Rows from block 7, named by matrix and row number. Each number is 128 + 24 x the weight over its row's rms, rounded and kept within 0 to 255. All counts start at 0. After the name is the row's rms in percent of the matrix's.
# c30: last pointwise conv (model.blocks.7.c3.0.weight, 320x320x1), inputs 0-159
c30.196 066 [158 138 158 149 136 140  97  90 112 144  95 120  98 150 140 126 157 142 116 134 103  68  92 129 141 112 136 109 101 106 142 157  86 155 137 112 151  91  99 137  97 170 163 125 157 132  98 110 136 136 153 168 120 127 121 101 114 109  95 153 128 165 115 128 148 143 125 129 104 184  96 122 169 130 160 148 152 136 152 174 126  85 140 130  78  65 103 124 122 114 126 131  89  58 100 125 126  96 121  93 132  83 130  74  97  80 120  63 112 112 118 111 121  95  95 130  77  95 128  79 112 141 123  93 138 105 101  82  66  90 117  94 118  96  80  99  98 141 119  94  96 116  92  74 148  94 112 114 120 104 117 109 111 110 114 103  78  81 101 112]
c30.197 065 [132  89 131 165 114 162 126  91 138 126  99 114  88 152 125 112 160 138  95 108 111 120 140 149 115 153 114 128 140 120 147 139  95 144 173 146 105 137  92 139 131 151 111 151 108 169  80 106  99 144  96 143 107 108 151  63 113 134 129 157 142 139 142  94 156 159 173 160 117 142  90 152 159 109 144 153 173 125 118 135 157 113 167 117  65 120  98 146 155  73 111 113  69  92 140 104 107 125 179 118  97 115 111 105 136 126  82  98 129 136 113  96 110 114 116 111  93 121  84 123 127  73 106 135  86  88  95 109  99 107 109  96 115 100 136  94  82 134 126 134 139 118 133 105 144  83 143 109 107 125 129 131 135 137 102  83  92  84 120  87]
c30.198 067 [137 119 144 149 142 158  92 125 165 132  84 139  95 129 140 155 134 159  75 137 102  67 145 132  99 112 137 112 112  70 131 135 120 139 124 116 147 101 104 179 134 157 113 180 126 174  71  85  99 146 123 154 125 147 147 107 108 119  99 123 133 139 110 119 163 141 144 132 148 162 126 133 175  99 152 175 167 150 157 136 126 135 153 131  36  95 109 103 127 109 135  96  88  94 105 103 124 117 179  88  93  85 104 123 122 104 116 108 129 104 117 128 122 129  95 100 125 126 117 102 125 142 109 109 108  81  92 104  84  81  89 105  95 135 105 103  93 135  83 119 129 104 134 140 111 105 117 130  92 135 114  98 130 118  91 133 120 106 111  78]
c30.199 056 [123 124 112 144 143 143 121 130 145 149  96 120  86 137 129 148 173 119 116 107 145 142 108 145 146 107 124 120 117  91 122 136 122 153 160 109 150  89 106 132 111 131 110 118 147 130  94  86 104 138 137 138 152 102 148 139 137  95  96 119 125 135 149 117 162 127 158 151 107 143 108 149 156  93 128 125 134 129 146 149 101  99 149 151  95 149 119 120 112 107  96 109  78 109  86  94 146 122 124  92  98 111 130  83 109 116  78 105  75  92 120  94 141 119 140 111 116 130 116  83 136  81 126 121 105  92 112 131  64  86 133  90 126  98 144  98 129 134  89  70 122  79 147 135 122  90 136  69 107 139 108 105  93 128  91  79  85 120 134  86]
c30.200 046 [137 129 163  92 168 137 137 151 143 145 137 136 153 102 106 156  95 169 132 106 134 112 115 136 177 123 127 118 128 139  88 114 135 101 110 147 124 121 100 104  87 152 125 113 105 121 120 120  99 138  98  99 121  84 119 141 165 159 129 143 124 115 107 111 108 106 158 154 107 161 113 153  87 116 115 106 117 127 125 122 105  82  86 132 135  87 123 139 103 149  94 139 138 138  81 113 116 116 155  89 108 121  95 140 132 112 140 112 103 150 124  87 103 132  97 168 127 138 110 100  87 133 115 122 141 104 126 111 100 104  89 106 123 146 111 133 167  91 101 133  91 143 148 104 135 111 129 114 130  93 117 112 141 106 134  91  95 122 134 130]
c30.201 046 [129 111 141 159 100  95 104 145 109 116  80 127  88 118 140  94  87  87 123  88 128 124 138  90  88 130 135  98  88  91 137 147 128  79 134  99 123 151  92  90  90 137 119 142 140 122 152 124 113 153 137  93 130 112 144 151 148 102 135 146 125 131 137 121 109 117 136  94  97 139 138 141  97 146  87 142 116  91 158  93 123 177 118 104 176 146 101 167 133 142  88 132 188 161 142 121 155 113 103 150  98 108 131  85 150 131 151 139 137 153  90 141 114 150 117 149  82 121 152 115  83 154  79 117 138 123  72 154 113 117 123 136 112 125 132  89 177 151 120 135 146 126 127 163 162 148 115 173 118 150 136 116 135 104 149  85 149 122 119 125]
c30.202 069 [150 137 167 130 144 152  85  94 124 105 130 150  93 136 168 163 180 149  97 151 116 124 125 183 160 150 138 125 152 127 106 128  89 190 162 133 161 121  94 154 178 147 123 133 112 144 117 142 127 140 133 137 154 135 162 114 116  95 115 165 171 164 114 106 161 167 144 143 126 181 134 152 187 102 184 135 164 177 124 148 134 141 142 137 135  89  98 139 126  86 113 112  95  95 138 131 135 107 159 113 112 119 211 115 131 130 101 123 126 119 108  97 128 119  78  98 112 113 148  88  93 165  63 102 118  79 104 102 116  94  87  97 115 137 132 121 151  94  69  91 166 125 142 118 110 121 114 165 113 109 181 126 126 127 100  89 112 118 109  97]
c30.203 050 [161 122 103 129 136 144 118 126 171 185 100 100 143 165 149 143 136 155 110 114 153  92 151  97 112 155 154 106 107  82 133 124 115 140 146 158 163 137 114 129 142 155 150 172 170 106 131 128 112 133 149 151 129 162 112 127 103 144 157 122 129 137 165 113 115 150 172 105 130 187 155 151 129 151 151 158 125 135 105 166 109 180 173 123 137 165  83 127 150 100 115 114 163 104 172 135 132 142 177 123 136 153 154 119  88 118 132 135 133 158 105 117  87  87  78 109 156 161 146  93 111 109 105 132 150  74  93  75 112  99  86  91 113 139 126 132 130 117 103 100 166  98 105 145 136 129 131 131 133 118 176  91 123 153  94  93 126  87  92  94]
c30.204 050 [162 140 122 156 113 117 131 145 142 139  99 131 156 145 145 158 153 164  82 156 115 119  73 160 176 167 115 148 152 131 112 115  87 118 188 122 151 143 127 154 108 141 148 120 124 154 114 152 156 121 144 127 137 112 130  77 151 153 120 171 156 123 125 148 135 155 161 145 105 133 156 106 145 101 157 109 168 164  98 149 137 113 114 155 144 128  97 158 169 103  94 131  99  93  60 116 142 138 168  78 139 100 119 107  99 100  63  85  88 114 141 110 144 142 143 109 123 102 100 115 106  82 111 110 102  95  91  88  72  83 109 108  81 134 149 109 134  86  73  61 129 143 124 134  95  98 130 120 102 120 144  62 136 148 102  72 117  83  96  99]
c30.205 175 [128 158 132 145 143 138 157 161 140 162 153 137 167 141 138 153 139 144 158 145 159 167 158 141 135 144 151 138 127 167 155 144 170 149 137 135 142 160 170 143 130 142 145 149 177 125 167 152 159 145 136 139 144 156 143 171 167 165 165 146 133 149 166 164 145 144 135 131 135 137 157 140 130 155 148 141 151 140 138 168 125 132 138 133 186 175 166 135 118 165 160 120 174 170 154 134 123 134 134 159 134 144 192 160 170 134 139 131 124 171 133 151 122 167 120 168 163 149 140 168 151 191 123 151 172 127 139 125 138 125 125 130 170 128 127 161 177 127 125 174 163 160 130 181 125 165 131 134 133 131 184 144 163 157 135 137 155 138 161 134]
c30.206 081 [107 136 116 105 129 111 115 104 112 116 136 130 133 120 130 132 131  92 138 116 135 148 111 110  76 131 115  93  95 109  94 127 112 107 137  94 108 123  89  91  97 123 129 129 165 121 125 103 134 109 107 107 149 111 117 136 103 126 147  93  95 107 150 144 122  99 125 104 119  98 105 120 132 110 115 127  92 133 106 121 126 156 136 106 214 175 128 150  84 143 111 106 171 149 112 112 119 108  92 141 107 139 125 111  91  90 126 126 100 132 106 144 128 142  73 114 149 130 146 137 132 102 137 116 117  93 117  95 101 136 114 115 129 116 105 117 115 105  91  82  78  98 133 158 143 171 145 153 131 140 134 111 131 119 106  83 124 145 128 105]
c30.207 044 [ 82 103 132 116 140  96  95 113 115 140 111 106 143  89 109 126 123 118 123 121 151  78 106  74 137 140 109 152 127 131 170 113 132 146 140  92 141 102 120 153 145 168 133 154 160 111 101  86  99 145  79 136 127 161  93  83 181 149 110 105 111 148 164 111  93  97  95 127 136 111 110 141 119  93 138 140 105 156 109 140 128 159 136 162 130 122 147 110 123 119 116 107 113 149 169 148 152  92  82 122 121 108 166 146  85 111 129  88  77 120  71 116 126 140 146 154 101 126 123  91 100 145 115 133 131 125  84 155  80 118  81  93 113 100 141 120 116 157 119 163 157 120 134 121 146 137 116 158  86 114 186  78 128 100 121 113 143 135  89 135]
c30.208 051 [105  95  91  89 124 170 159 146 144 161 117 129 130 121 145 131 126 103  89 144 182  87 120  65 103 154 104 161 148 135 130 159 119 119 108 127 119 162 162 127 135 123 124 170 171 137 149  87 129 113 124 138 125 119 127  89 115 162 117 117  98 147 139 132 138 146 147 114 156 142 124 105 160 124 131 151 157 167 112 169 143 165 154 151 160 139 104 131  92 119 113 110 171 132 138 114  81 111 107 136 150 106 174 117 123 114 119 140 136 136  74 131 119 125  96 156 115 154 121 100 106 161 120 123 129 114 114 119 111  62 110 104  77 104 113 111 171  90  90 137 130  86 123 157 121 126 148 150  80 146 150  94 127 123  90 103 142  93 119 140]
c30.209 050 [145 105 139 115 147  95 110 133 129 114 115 116 143 121 101  98 106 107 108  95 119 100 100 102 156 153 125 118 101 120 130  95  97 120 142 141 153 152 116  93 126  90 108 142 137 117 148 104 136  96 128 132 138  94 125 103 132 133 152 100 117 114 118 154  89 123 138 107 140 142 144 139 123 119 148 138 115 111 112 121  94 131  87 141 230 137 123 130 123 140 133 120 180 126  98 131 101 134 131 115 148  72 106 104  92  69 127  86 106 127 124 129 132  91 146  96 112 134 123 132 124 135 129 140 121 130 119 123  83 145  97 131 121  90 104 100 138 144  99 122 134 127 103  99  98 156 155 188 143 158 162 119  98 109  58  87 131  93 135 114]
c30.210 065 [116 139 145 138 125 157  90 128 131 137 136 114 133 164 152 147 173 149 137 156 113 108  93 129 145 164 126 107 130 100  89 161 119 147 177 138 152 131  93 146 174 135 146 188 114 162 140 125  91 140  94 158 143 117 172 133 122  91 140 170 168 148 132 100 174 158 154 149 159 181  84 125 169 108 157 165 163 148 159 140 175 149 135 143 144 160 101 134 115 109 127 134 117 152 153 114 116  97 160 100 117 119 161 103  84  90  83 113  83 105  80 110 122  94  94 105 125  90 149 114  76 122 116 107  90 121  82 111 120  92  93 125  94 110  89  92 164 123 122  85 143 134 133 158 102 101 125 135 115 102 132  85 120  94  82 123 130  96 115  71]
c30.211 072 [119 133 120  81 139 152  80 120 114 131 116 110 101  92 140 125 136 119 146 119 116 115 102  99  94 104 151  84 135  98  96 142  91 126 126 129 135 106  85 149 125 118 136 128 162 120 128 114 141 126 109 102 151  88 135 134 136 107 112 126 124 134 167 137 132 117 147 138 128 165 103 151 148 131 146 165 117 133 132 162 120 169 140 115 184 153 140 158 102 121 109  74 169 149 165 145  97 117  99 192 119 123 142 111 103 104 114 115  72 146  92 127  97 106  94 125 131 118 144 141 153  76 129  97 112 102 104  97 106 136 134 123 103  98  98 100 100 134 106 100 129  89 111 192 142 178 120 152 135 127 112  89 126 119 122 103 132 120 106 116]
c30.212 078 [113 137 154 106 135 155  86 111 134 109 103 126 132 107 149 167 162 142 115 139 105 107  89 120 112 141 127 104 140 105 101 134 118 136 128 134 115 107 106 126 119 149 146 163 119 142  97  95 110 138 135 138 147 115 149 133 122 114 112 134 130 133 109  94 164 144 127 128 120 175 125 103 123  84 108 139 124 137 148  98 171 157 135 141 219 211 136 141 132 136  96  96 126 127 177 100 153 143 159 164 120  86 113 120  88 118 100 102 103  96 126  99  98 105 113  98  86 130 119 120 103 190 104 102  99  98 114  95 101 105 112 109 104 102 139 116 194 144 119 111 133 103 122 219 148 152 142 135 119 116 109  99 115 102  91  98 114 103  97 120]
c30.213 171 [131 139 131 151 137 139 155 167 156 169 144 165 172 152 153 149 144 151 149 156 162 153 161 158 149 156 156 144 158 162 162 154 168 149 133 153 142 164 170 137 137 141 144 155 154 144 151 148 161 142 153 138 150 154 143 158 162 155 153 128 148 128 162 160 139 134 153 144 149 158 157 140 137 155 140 159 151 147 137 147 150 150 131 149 148 155 153 135 150 158 163 149 162 167 138 160 134 149 141 155 160 171 156 175 160 161 151 168 164 159 157 160 144 166 167 163 181 157 150 154 160 169 162 161 165 155 163 158 173 162 154 158 161 162 160 163 174 134 152 162 142 161 139 135 153 150 151 146 142 152 181 153 157 159 157 146 159 156 161 160]
c30.214 058 [155 155 124 117 119 161 145 168 150 169 160 118 146 178 134 152 122 142 130 105 124 148 163  84 125 148 118 127 148  98 132 157 151 174 139 151  98 129 155 152 136 163 161 180 178 129 110  95 107 123 123 175 171 157 111 107 116 154 115 142 159 175 162 124 158 124 164 134 139 133 147 124 138 141 174 134 166 166 158 143 144 179 143 146 102 143 103 144 144 122  92 111 127 126 138 151  89  94 178  94 151  93 172 124 119  94  88 112 130 140  79 147 129 141  72 160 119 116 135 153 129 110  89  85 145  97  83  98  88 101  99  74 114 107 105 153 120  95  80 121 121  96 130 156 135 159 127 176  92 124 132 111 112 123 163 146 136 136 104  95]
c30.215 082 [ 87 119 117  75 118 110 149 131  99 135 156 106 124 105  97 103 104 115 137 113 135 139 157  89  59 124 138  94 114 118 153 142 114 119 123 112  89 113 149 104  89 120 120 127 139  98 153 141 148  88 113  95 145 104  92 179 101 116 125  74 109 115 139 124 109 113 119  99 125 119 118 136 127 126  97 162 117 130  94 132 133 139 141 117 218 180 133 144  86 155  98 125 172 200 130 145 103 113  99 153 127 114 112 117 110 112 118 106  96 118  90 153 103 109 109 102 128 128 129 121 112  89 110  95 128  98 136 102  96 114  91 112  87 117 111 107 109 101 113 114  68 117 103 143 103 178 110 120 125 107 126 123 123 131 106  75 144 109 129 108]
c30.216 046 [133 146 156 164 145 148 127 159 146 135 123 124 103 156 121 106 141 164  96 122 132 122 114  98 158 157 116 121 129 138 158 156 123 119 110 183 138 131 101 122 125 132 153 103 144 143 144 100 131 119 137 165 156 141 145 105 158 154 109 152 144 104 112  78 106 156 104 128 161 111 146 159 112 106 117 134 152 127 130 148 159 175 157 102 123 100 125 105 169 153 127 121 158 151  72 138 172 127 102 157 127 107 171 100  93 104 136  94 133 105 102 141 128 118 110 154 163 108 126  94  90 100  87  91 157 142 133 109 129 164 163 167 128 129 129 126 156  84 125 109 136 107 109 126  85 148 144 162 121  89 144 128 149 128 137 129 145 131 136 128]
c30.217 165 [130 154 142 134 144 140 165 157 145 159 162 160 165 143 139 142 150 140 161 148 170 160 164 137 141 144 155 145 148 160 168 147 156 148 150 142 152 172 159 146 130 148 131 147 163 131 167 152 158 141 135 132 137 157 134 174 156 161 155 144 135 141 170 169 138 134 132 133 140 143 170 129 152 158 145 153 140 131 143 163 123 136 131 128 181 170 170 144 135 160 154 132 161 174 151 146 128 130 134 170 140 166 180 160 157 146 145 155 147 156 139 163 131 158 141 168 167 152 157 164 150 176 151 159 166 148 146 149 141 144 144 138 153 135 149 163 178 148 127 163 156 171 132 162 141 171 148 148 151 130 180 149 161 163 153 145 162 149 165 148]
c30.218 052 [151 142 106  98  97 184 143 135 167 163 139 135 128 111 120 145 142 119 119 135 129 127 131 140  92 167 147 162 127 117 164 144 102 141 137 131 119 155 115 104 130 134 159 121 148 128 116 134 124 155  96 126 162 147 128 137 113 149 146 104 139 157 130 111 124 131 153 136 141 119 104 133 148 151 140 150 110 132 118 178 155 152 132 130 163 151  85 138 134 113 109  86 125 119 128  96  99 153 150  99 151 115 174 114  93 144 116 135 113 105  80  95 133 138  66 102  99 160 139 117  94 115  89 118 153  90 138  91 134 122  55  88  81  94 148 131 114 137 105  95 146 116 104 145 115 140 115 178 129 138 171 100 144 147 104  99 126 123  98 125]
c30.219 084 [116 160  93 119 127 120 127 119 128 121 138 134 100  87 126 142 128 102 116 138 105 122  94 112 105  99 151 107 138 123 104 119 107 143 126  94 119  94 111 135  98 125 116 144 155 120 144  93 127  98 131 130 135 111 106 145 139 100 140  99 140 144 180 130 124 114 133 117 116 132 126 159 130  99 121 132 137 115 143 143 110 171 144 147 186 182 117 139  96 120 101  94 192 177 140 141  97 106  96 176 142 124 153 126 103 110  99 120 112 146  93 143  93 138  86 121 157 161 130 170 124  84 109 105  88 112 121 127 107 110  97 108 104 125 103 135 137 135 113 122 124 123 136 203 122 188 108 148 126 134 146 120 155  95 123 111 154 106 119 108]
c30.220 049 [157 140 127  85 120 152 150 162 142 148 141  98 146 165 149 136 142 145 153 116 171 148 116  85 110 128 116 132  92 155 148 108 123 128 150 141 137 144 131 136 126 157 150 121 146 119 154  98 153 148 131 110 145 133 160 142 108 156 148 145 138 138 154 137 130 120 125 121 122 158 141 139 159 115 141 111 123 140 143 138 159 177 142 137 159 136 132 113 125 102 123  92 100 124 143 126  95 122 110 147 159 143 117  91 108 144 113 102  85  95  81  99 104 105 111 101 118  96 105  91 121 140 126 103 124  80  74 102  91  85  65 104  85 138 104 101 154 106  74  91 138 114 147 176 126 151 161 151 119 105 191 142 109 123 119 131 152 119  86 101]
c30.221 050 [138 115 164 126 148 145  97 154 118 113 140 153 118 162 152 168 114 165 116 148 134 116 109 185 128 124 122 119 151 104  95 124  94 113 180 155 141 130 138 170 141 178 128  93 170 130 129 132  98 159 102 136 107 116 139 126 170 151 128 125 162 157 114  91 165 129 141 131 132 152 151  97 159 133 130 100 180 118 145 142 134  84  81 133 126 143  90 129 138 149 115  96 137 136 126 148 153 107 155  83 123 100 164 111  91 142 113 109  97 103 110 110 127 149  96 173 114 167 136 130 125 135 103  84 158 125 106 106 100 103  83 130 133 100 138 119 100 109  91 134 122 113 121 125 124  89 136  70  68 138 144 104 109 124  93 110 105  74 102  74]
c30.222 084 [126 166 135 104 105 142 108 126 139 149 111 145 115 121 135 135 143 128 152 145 110 153 113 114  98 139 156 107 102 112 140 126 118 119 129 127  97 102 108 101 127 125 154 139 117 125 128 112 149 138 125 126 131 104 134 140 143 132 118  91 128 118 137 147 120 102 118 148 143 112 106 144 143 116 141 132 114 147 129 164 130 157 166 122 192 159 129 124  65 151 132 101 202 176 130 139  94 127  87 149 148 124 105  99  85 112 144 118  96 123  73 166 113 100 105 157 119 150 127 128 130 103 140  89 103 125 126 114 113 124  92 117 131 107 101 121 176 107  91 133 127 101 101 203 120 137 116 140 101 139 168  98 105 105  94  95 117 141 101  86]
c30.223 065 [109 120 108 127 115 127 111 130 144 180 109 121 107 111 135 126 137 142 114 128 147 145 119  90 109 166 138 127 112 127 110 143 108 164 146 115 137 135 134 123 130 162 128 188 162 125 127  96 133 112 142 150 133 152 120 139 134 137 154 103 147 159 128 124 146 140 132 144 157 138 105 134 159 108 132 156 138 140 140 156 127 181 166 101 203 171 114 126 102 126  98  91 125 167 118 132 113 115  99 146 125 134 160 102  93  85 106 100  79 130  54  98 111  90  84 112 118 135 145 128 120 149 101 110 136  80 130  78 130 138 100  99 143  82 101 133 125 104 110  60 139 113  91 149 108 172 113 158  94 107 142  99 122 140 110  73 104 137  97 124]
c30.224 212 [138 150 133 141 146 144 157 168 150 165 156 164 160 153 151 150 143 150 150 152 160 179 165 162 149 150 154 155 159 176 162 149 173 155 149 159 148 160 157 163 140 141 141 140 147 155 161 169 164 143 152 136 154 160 133 174 163 164 163 130 146 131 149 168 144 149 164 149 148 152 155 142 147 164 141 150 147 137 144 150 142 131 140 142 170 162 153 137 141 157 152 161 153 163 144 148 140 142 139 171 143 167 155 157 158 153 153 176 152 164 139 151 152 164 157 163 170 154 152 155 155 165 158 173 163 135 169 157 159 159 167 147 169 148 159 153 169 137 145 157 136 156 137 162 148 148 130 147 152 139 167 151 158 151 149 153 167 161 170 171]
c30.225 186 [132 156 129 138 139 134 165 164 133 161 165 131 178 137 144 149 154 139 164 144 158 161 160 126 144 134 147 132 129 153 165 134 161 146 136 141 134 160 155 139 135 140 141 141 167 138 169 164 164 139 142 150 135 161 141 159 163 172 162 141 136 135 165 163 139 142 148 135 139 143 170 137 142 154 150 139 148 146 144 163 125 145 147 133 174 168 167 129 136 155 160 122 173 162 139 130 122 128 128 166 125 142 182 159 165 136 128 137 124 164 114 155 129 157 110 165 162 168 143 169 160 183 117 153 174 117 110 122 134 115 108 119 161 121 115 167 165 126 126 171 165 167 114 172 128 161 126 132 122 123 169 124 156 158 120 123 153 136 160 116]
c30.226 142 [148 146 150 134 143 153 165 174 145 163 157 162 172 149 141 142 146 149 140 151 170 163 162 160 141 139 154 156 141 158 175 137 180 155 141 136 153 156 164 131 148 143 149 140 156 136 174 147 156 133 138 130 141 159 133 153 163 158 160 122 135 140 158 168 144 145 145 139 148 150 154 146 135 153 145 145 149 135 137 145 133 138 141 136 163 145 149 130 132 160 163 141 171 182 154 145 130 146 134 165 147 168 183 170 157 157 152 157 171 168 148 157 153 161 155 152 177 153 146 174 162 177 143 160 166 143 165 149 170 153 152 151 177 154 150 161 165 134 137 149 133 149 131 160 143 159 142 139 145 139 177 160 150 163 162 152 153 171 175 169]
c30.227 064 [130 134 110 112  92 110  98 144 111 100 145  77  72 137 102  97 114  99 160 137 123 135 132 102  73 108  82 147 136 128  99  93 136 118 110  80  77 108 150 112 139  92 123 104 105 128 161 174 129 131 140 133 121 104 134 148  56 124 138  86 116 121 114 134 111 102 139 140 107 137 117 135 101 118  67 111 102 119 108  85 152 167 167 125 175 165 112 135 115  94 139 135 123 150 128 145 130  98 125 102 131  96  91 132 136  83 125  84  82  99  92 112 117 106 125 101 114  84 114 114  98  85  83  95 113 119 114 123  88 105 102 110 134 115 120 120  57 118 118  76  83 155 131 101 146 117 114 151 136 105  96  79 113  78  96 113 134  87  95  83]
c30.228 197 [133 157 146 139 143 142 170 155 142 166 157 161 155 155 141 157 146 153 161 139 152 161 164 158 141 155 159 143 154 177 164 138 173 150 152 160 157 162 165 146 137 147 149 150 152 156 165 161 166 135 152 142 153 155 145 167 159 162 149 123 149 132 159 170 138 149 167 134 147 146 166 137 144 162 149 148 140 138 131 152 150 136 145 135 176 185 150 141 140 164 161 147 158 163 143 151 132 140 131 158 158 175 165 157 162 145 166 161 161 159 149 145 153 162 156 156 154 157 146 155 160 167 153 167 164 140 152 152 164 163 164 135 184 149 146 155 174 132 138 160 139 166 137 156 139 153 136 147 150 141 180 162 151 149 161 144 167 156 157 159]
c30.229 062 [133  90 128 118 122 171 115 151 131 167 109 139 123 109 134 185 153 141 121 127 138 141 102 108 135 103 142 134 146  93 167 136 110 184 158 110 106 112 157 150 105 144 120 164 184 155 125 115 108 143 114 136 168 140 138 119 176 166 109 109 138 113 151 126 114 121 159 111 133 150 128 167 181 111 139 181 153 150 150 155 132 155 149 133 204 149 140 154  88 127 124 112 117 169 128 161  94 105 124 148 104 140 156 108  95  93 116 102 128 142  72 107  97 126 124 100 117 117 145  97 116 154 135 109 128 124 134 108 132  89  88  93  93 118  92 130 145  99  88 131 139 117 123 147  95 157 136 110 106 106 141  84 126 109  79 106 101 150 103  98]
c30.230 085 [115 155 100  68 115 121 147 137  84 133 125  98 143 108  99  99 114 112 170 118 124 158 145  86 106  88 141  85 105 107 124 128 130 126 125 109  87 138 122 128 101 114 117 142 158 105 144 125 143  87 105 110 111 110  96 146 100 131 137 102 116 142 158 115 127  83 124 101 114  99 125 145 135 143 103 132 121 136 111 132 135 166 161 136 195 162 127 130 101 145 108  96 184 156 134 135 116 132  73 159 128 123 137 131 116 113 126 107  97 112  80 135 111 130  73 103 123 115 119 119 142 123 136 108 106 121 130 108 107 120 101 118 135 112 100 136 104 119 103  75  93 118 104 178 127 180 129 134 134 138  95  79 140 123  92  96 127 116 136 121]
c30.231 117 [145 152 144 141 145 148 173 184 134 166 172 137 166 144 137 151 140 147 147 146 162 171 179 130 152 157 135 123 144 180 164 137 158 154 134 150 132 174 176 139 139 125 123 135 155 147 159 162 186 120 125 132 126 161 133 169 161 166 173 149 138 140 164 159 141 126 142 128 118 145 165 125 145 180 144 148 141 138 130 168 147 153 138 130 160 165 157 135 141 150 145 140 171 166 144 141 124 125 162 164 146 158 160 157 157 150 161 143 157 152 130 162 156 150 129 173 153 170 155 159 154 146 154 158 178 134 149 152 147 132 133 156 150 126 137 165 151 128 136 162 159 169 144 166 139 163 129 133 139 127 187 157 167 160 158 146 158 148 152 140]
c30.232 055 [153 150 144 121 108 117 147 136 145 108 103 103 122 146 128  79  87  89 136 104 135 101 143 109  96 132 140 138 104 123 126 102 139 122 102 139 135  96 128  90 129 104 117 137 113 134  97 106 141 142 124 114 137 140 153  93 125 133 114 108  80 105 149 119  88 113  96 111 117  82 130 100 120 103 128 116  99 108 118 143 180 142 142 113 179 143 149 150 104 153 153 132 161 158 122 107 176 123 135 113  86 106 124 130 133 103 110  94  79 119 110 101 117 137 123 122 133 120 140 156 129  97 103  99 133 114  84  93 102 125 110  90 128 116 129 150  90  99 131 176 165 100 116 115 145 118  89 148 125  93 116  88 126 156 126  90 111 112  99 116]
c30.233 189 [130 139 146 142 142 150 171 166 139 162 161 157 164 138 138 154 146 140 144 138 168 171 153 161 133 157 164 151 155 172 158 146 174 148 142 142 147 158 156 153 143 141 145 155 152 148 162 154 156 137 152 140 142 165 142 163 166 158 160 139 129 145 159 173 140 135 154 135 154 149 154 136 142 166 141 147 133 146 138 154 153 141 137 143 155 148 149 137 143 156 168 171 166 175 155 158 135 138 134 148 146 174 163 164 165 143 153 162 156 155 136 162 144 163 155 147 168 153 154 159 166 155 153 176 165 146 161 166 161 177 152 141 187 150 152 161 168 137 153 154 136 154 147 148 148 159 145 140 147 144 182 161 164 150 144 147 155 163 162 161]
c30.234 062 [126 110 174 116 135 173 104 124 147 145 135 113 138 164 125 170 141 167 148 141 120 124 150 106 132 130 123  93 157 105 152 142  87 115 112 148 160 130 134 132 136 167 128 175 126 146 102  84 118 141 128 124 117 133 158 137 164 126 146 153 158 156 152  96 148 135 115 120 120 175 114 134 130  85 147 126 160 150 146 142 110 112 150 151 167 150 144 151 136 121 144 143 123 151 152  65 132 147 145 161 105  96 109 141 101 106  77  83  67 142  87 115 130 124 109 161 101 105 115 120 128 148  87 113 121  75 111  98  80  98 121 132  70 139 100 116 170 121  95 104 115 124 110 160 135 134 112 102 142 122 139  90 109 129  83  90 113  93 130  67]
c30.235 160 [135 151 148 142 132 146 175 169 147 172 161 138 162 150 148 145 156 152 160 134 168 174 157 147 151 142 139 150 133 165 165 128 157 133 137 138 139 160 169 135 133 140 138 147 168 126 156 169 165 133 132 141 134 169 139 160 155 158 170 141 150 143 153 172 139 138 133 139 127 149 155 137 142 161 147 145 146 135 127 167 132 140 143 135 167 163 160 134 134 154 164 139 177 174 155 154 137 142 142 155 138 167 177 170 161 157 149 153 148 168 141 158 138 163 137 156 172 152 140 167 160 187 152 160 179 132 137 138 142 145 135 136 153 135 129 165 166 140 133 166 158 171 141 160 127 160 138 150 139 131 167 157 152 171 156 151 167 139 158 149]
c30.236 078 [ 89 145 126 108 111 145 129 129 113 135 134 122 121 128 108 144 138 102 130 128 105 119 120  82 101 142 128 127 122  95 126 115  92 124 131 108 133 103 104 135 121 113 138 121 129 111 122 116 131 112  99 128 128  99 123 171 135 100 137 124 118 112 137 137 131 132 159 100 133 107 126 135 127 132 119 150 127 140 123 160 105 175 158 132 189 206 132 122  79 134 127 115 203 166 126 134  89 111  81 169 118 106 151 145 131  73 130 109  98 117  92 151 118 129 100 111 143 125 131 149 127  78 134 115  81 120 117 116 116  95 123 122 109 129 106 143 112 132  90 104 101 103 111 166 121 181 127 156 105 113 146 111 144 105  84  93 141 113 145  85]
c30.237 050 [151 109 118 156 155 113 104 111 129 102 142 138 106 126 158 140 131 147 123 117 121 102 102 170 132 127 126 150 141  94 106 106 126 136 124 120 143 109  97 141 149 150 112 144 124 132 109 134 100 125 116 152 134 103 142 118 133 139 146 166 172 162 149 145 154 140 150 132 147 155 171  93 154  92 173 134 123 145 157 124 146 110  88 110  82 131 110 135 116 149 126 104 116 137 113 111 159 114 117 156 128 105 116 124  88  99  80  90 133 152 107 151 117 111 145 112 103 119  68 112 126 139 129 117 148 127  74 117  91 113 113 126  83 117 152 104 165 142 117  85 130 159 108 132 104  96 114 109 127 119 125 139 151 148  70 113 113  92 117  79]
c30.238 053 [116 124 117 125  92 151 149 146 149 139 116 149  94 128 100 117 152  98 119 120 160 108 113 120  95 112 155 134 129 123 175 139 131 126 102  80 129 160 107 128 127  97 154 113 106  92 133 157 110 110 110 146 139 110  98 117 126 169 161  92 149 107 160 100 141 109 131 157 131 132 125 152 122 156 123 114  97 169 128 112 147 125 147 105 224 154 100 134  80 154 138  99 133 131 148 146 139  96  86 135 151  96 134 126  95 125  97 121 148 146 116 140 149  87 123 139 146 148 111 140  93 119 113 120 146 132 133 141  88 107  73  86  77 102 107 130 121  97 115  82 124 145 133 158 126 180 103 164 106 100 135  74 118  81 103 109  98  96 126 108]
c30.239 156 [131 152 139 145 135 135 175 161 135 173 160 148 156 135 138 144 144 145 163 136 158 167 174 141 140 152 145 130 127 167 172 134 171 146 140 133 143 160 171 146 137 150 143 134 166 134 156 159 165 127 137 139 147 162 143 166 166 167 168 128 129 137 167 158 144 142 134 129 125 136 161 135 130 165 156 142 136 138 128 157 134 131 133 128 173 165 170 129 135 164 154 128 171 180 149 155 123 135 146 163 140 153 190 158 162 143 155 141 151 172 133 152 143 154 138 160 173 170 155 168 147 183 133 169 179 144 135 149 155 151 134 150 163 135 145 171 171 133 129 177 149 163 138 164 133 171 138 135 130 135 168 149 170 159 146 148 166 139 173 150]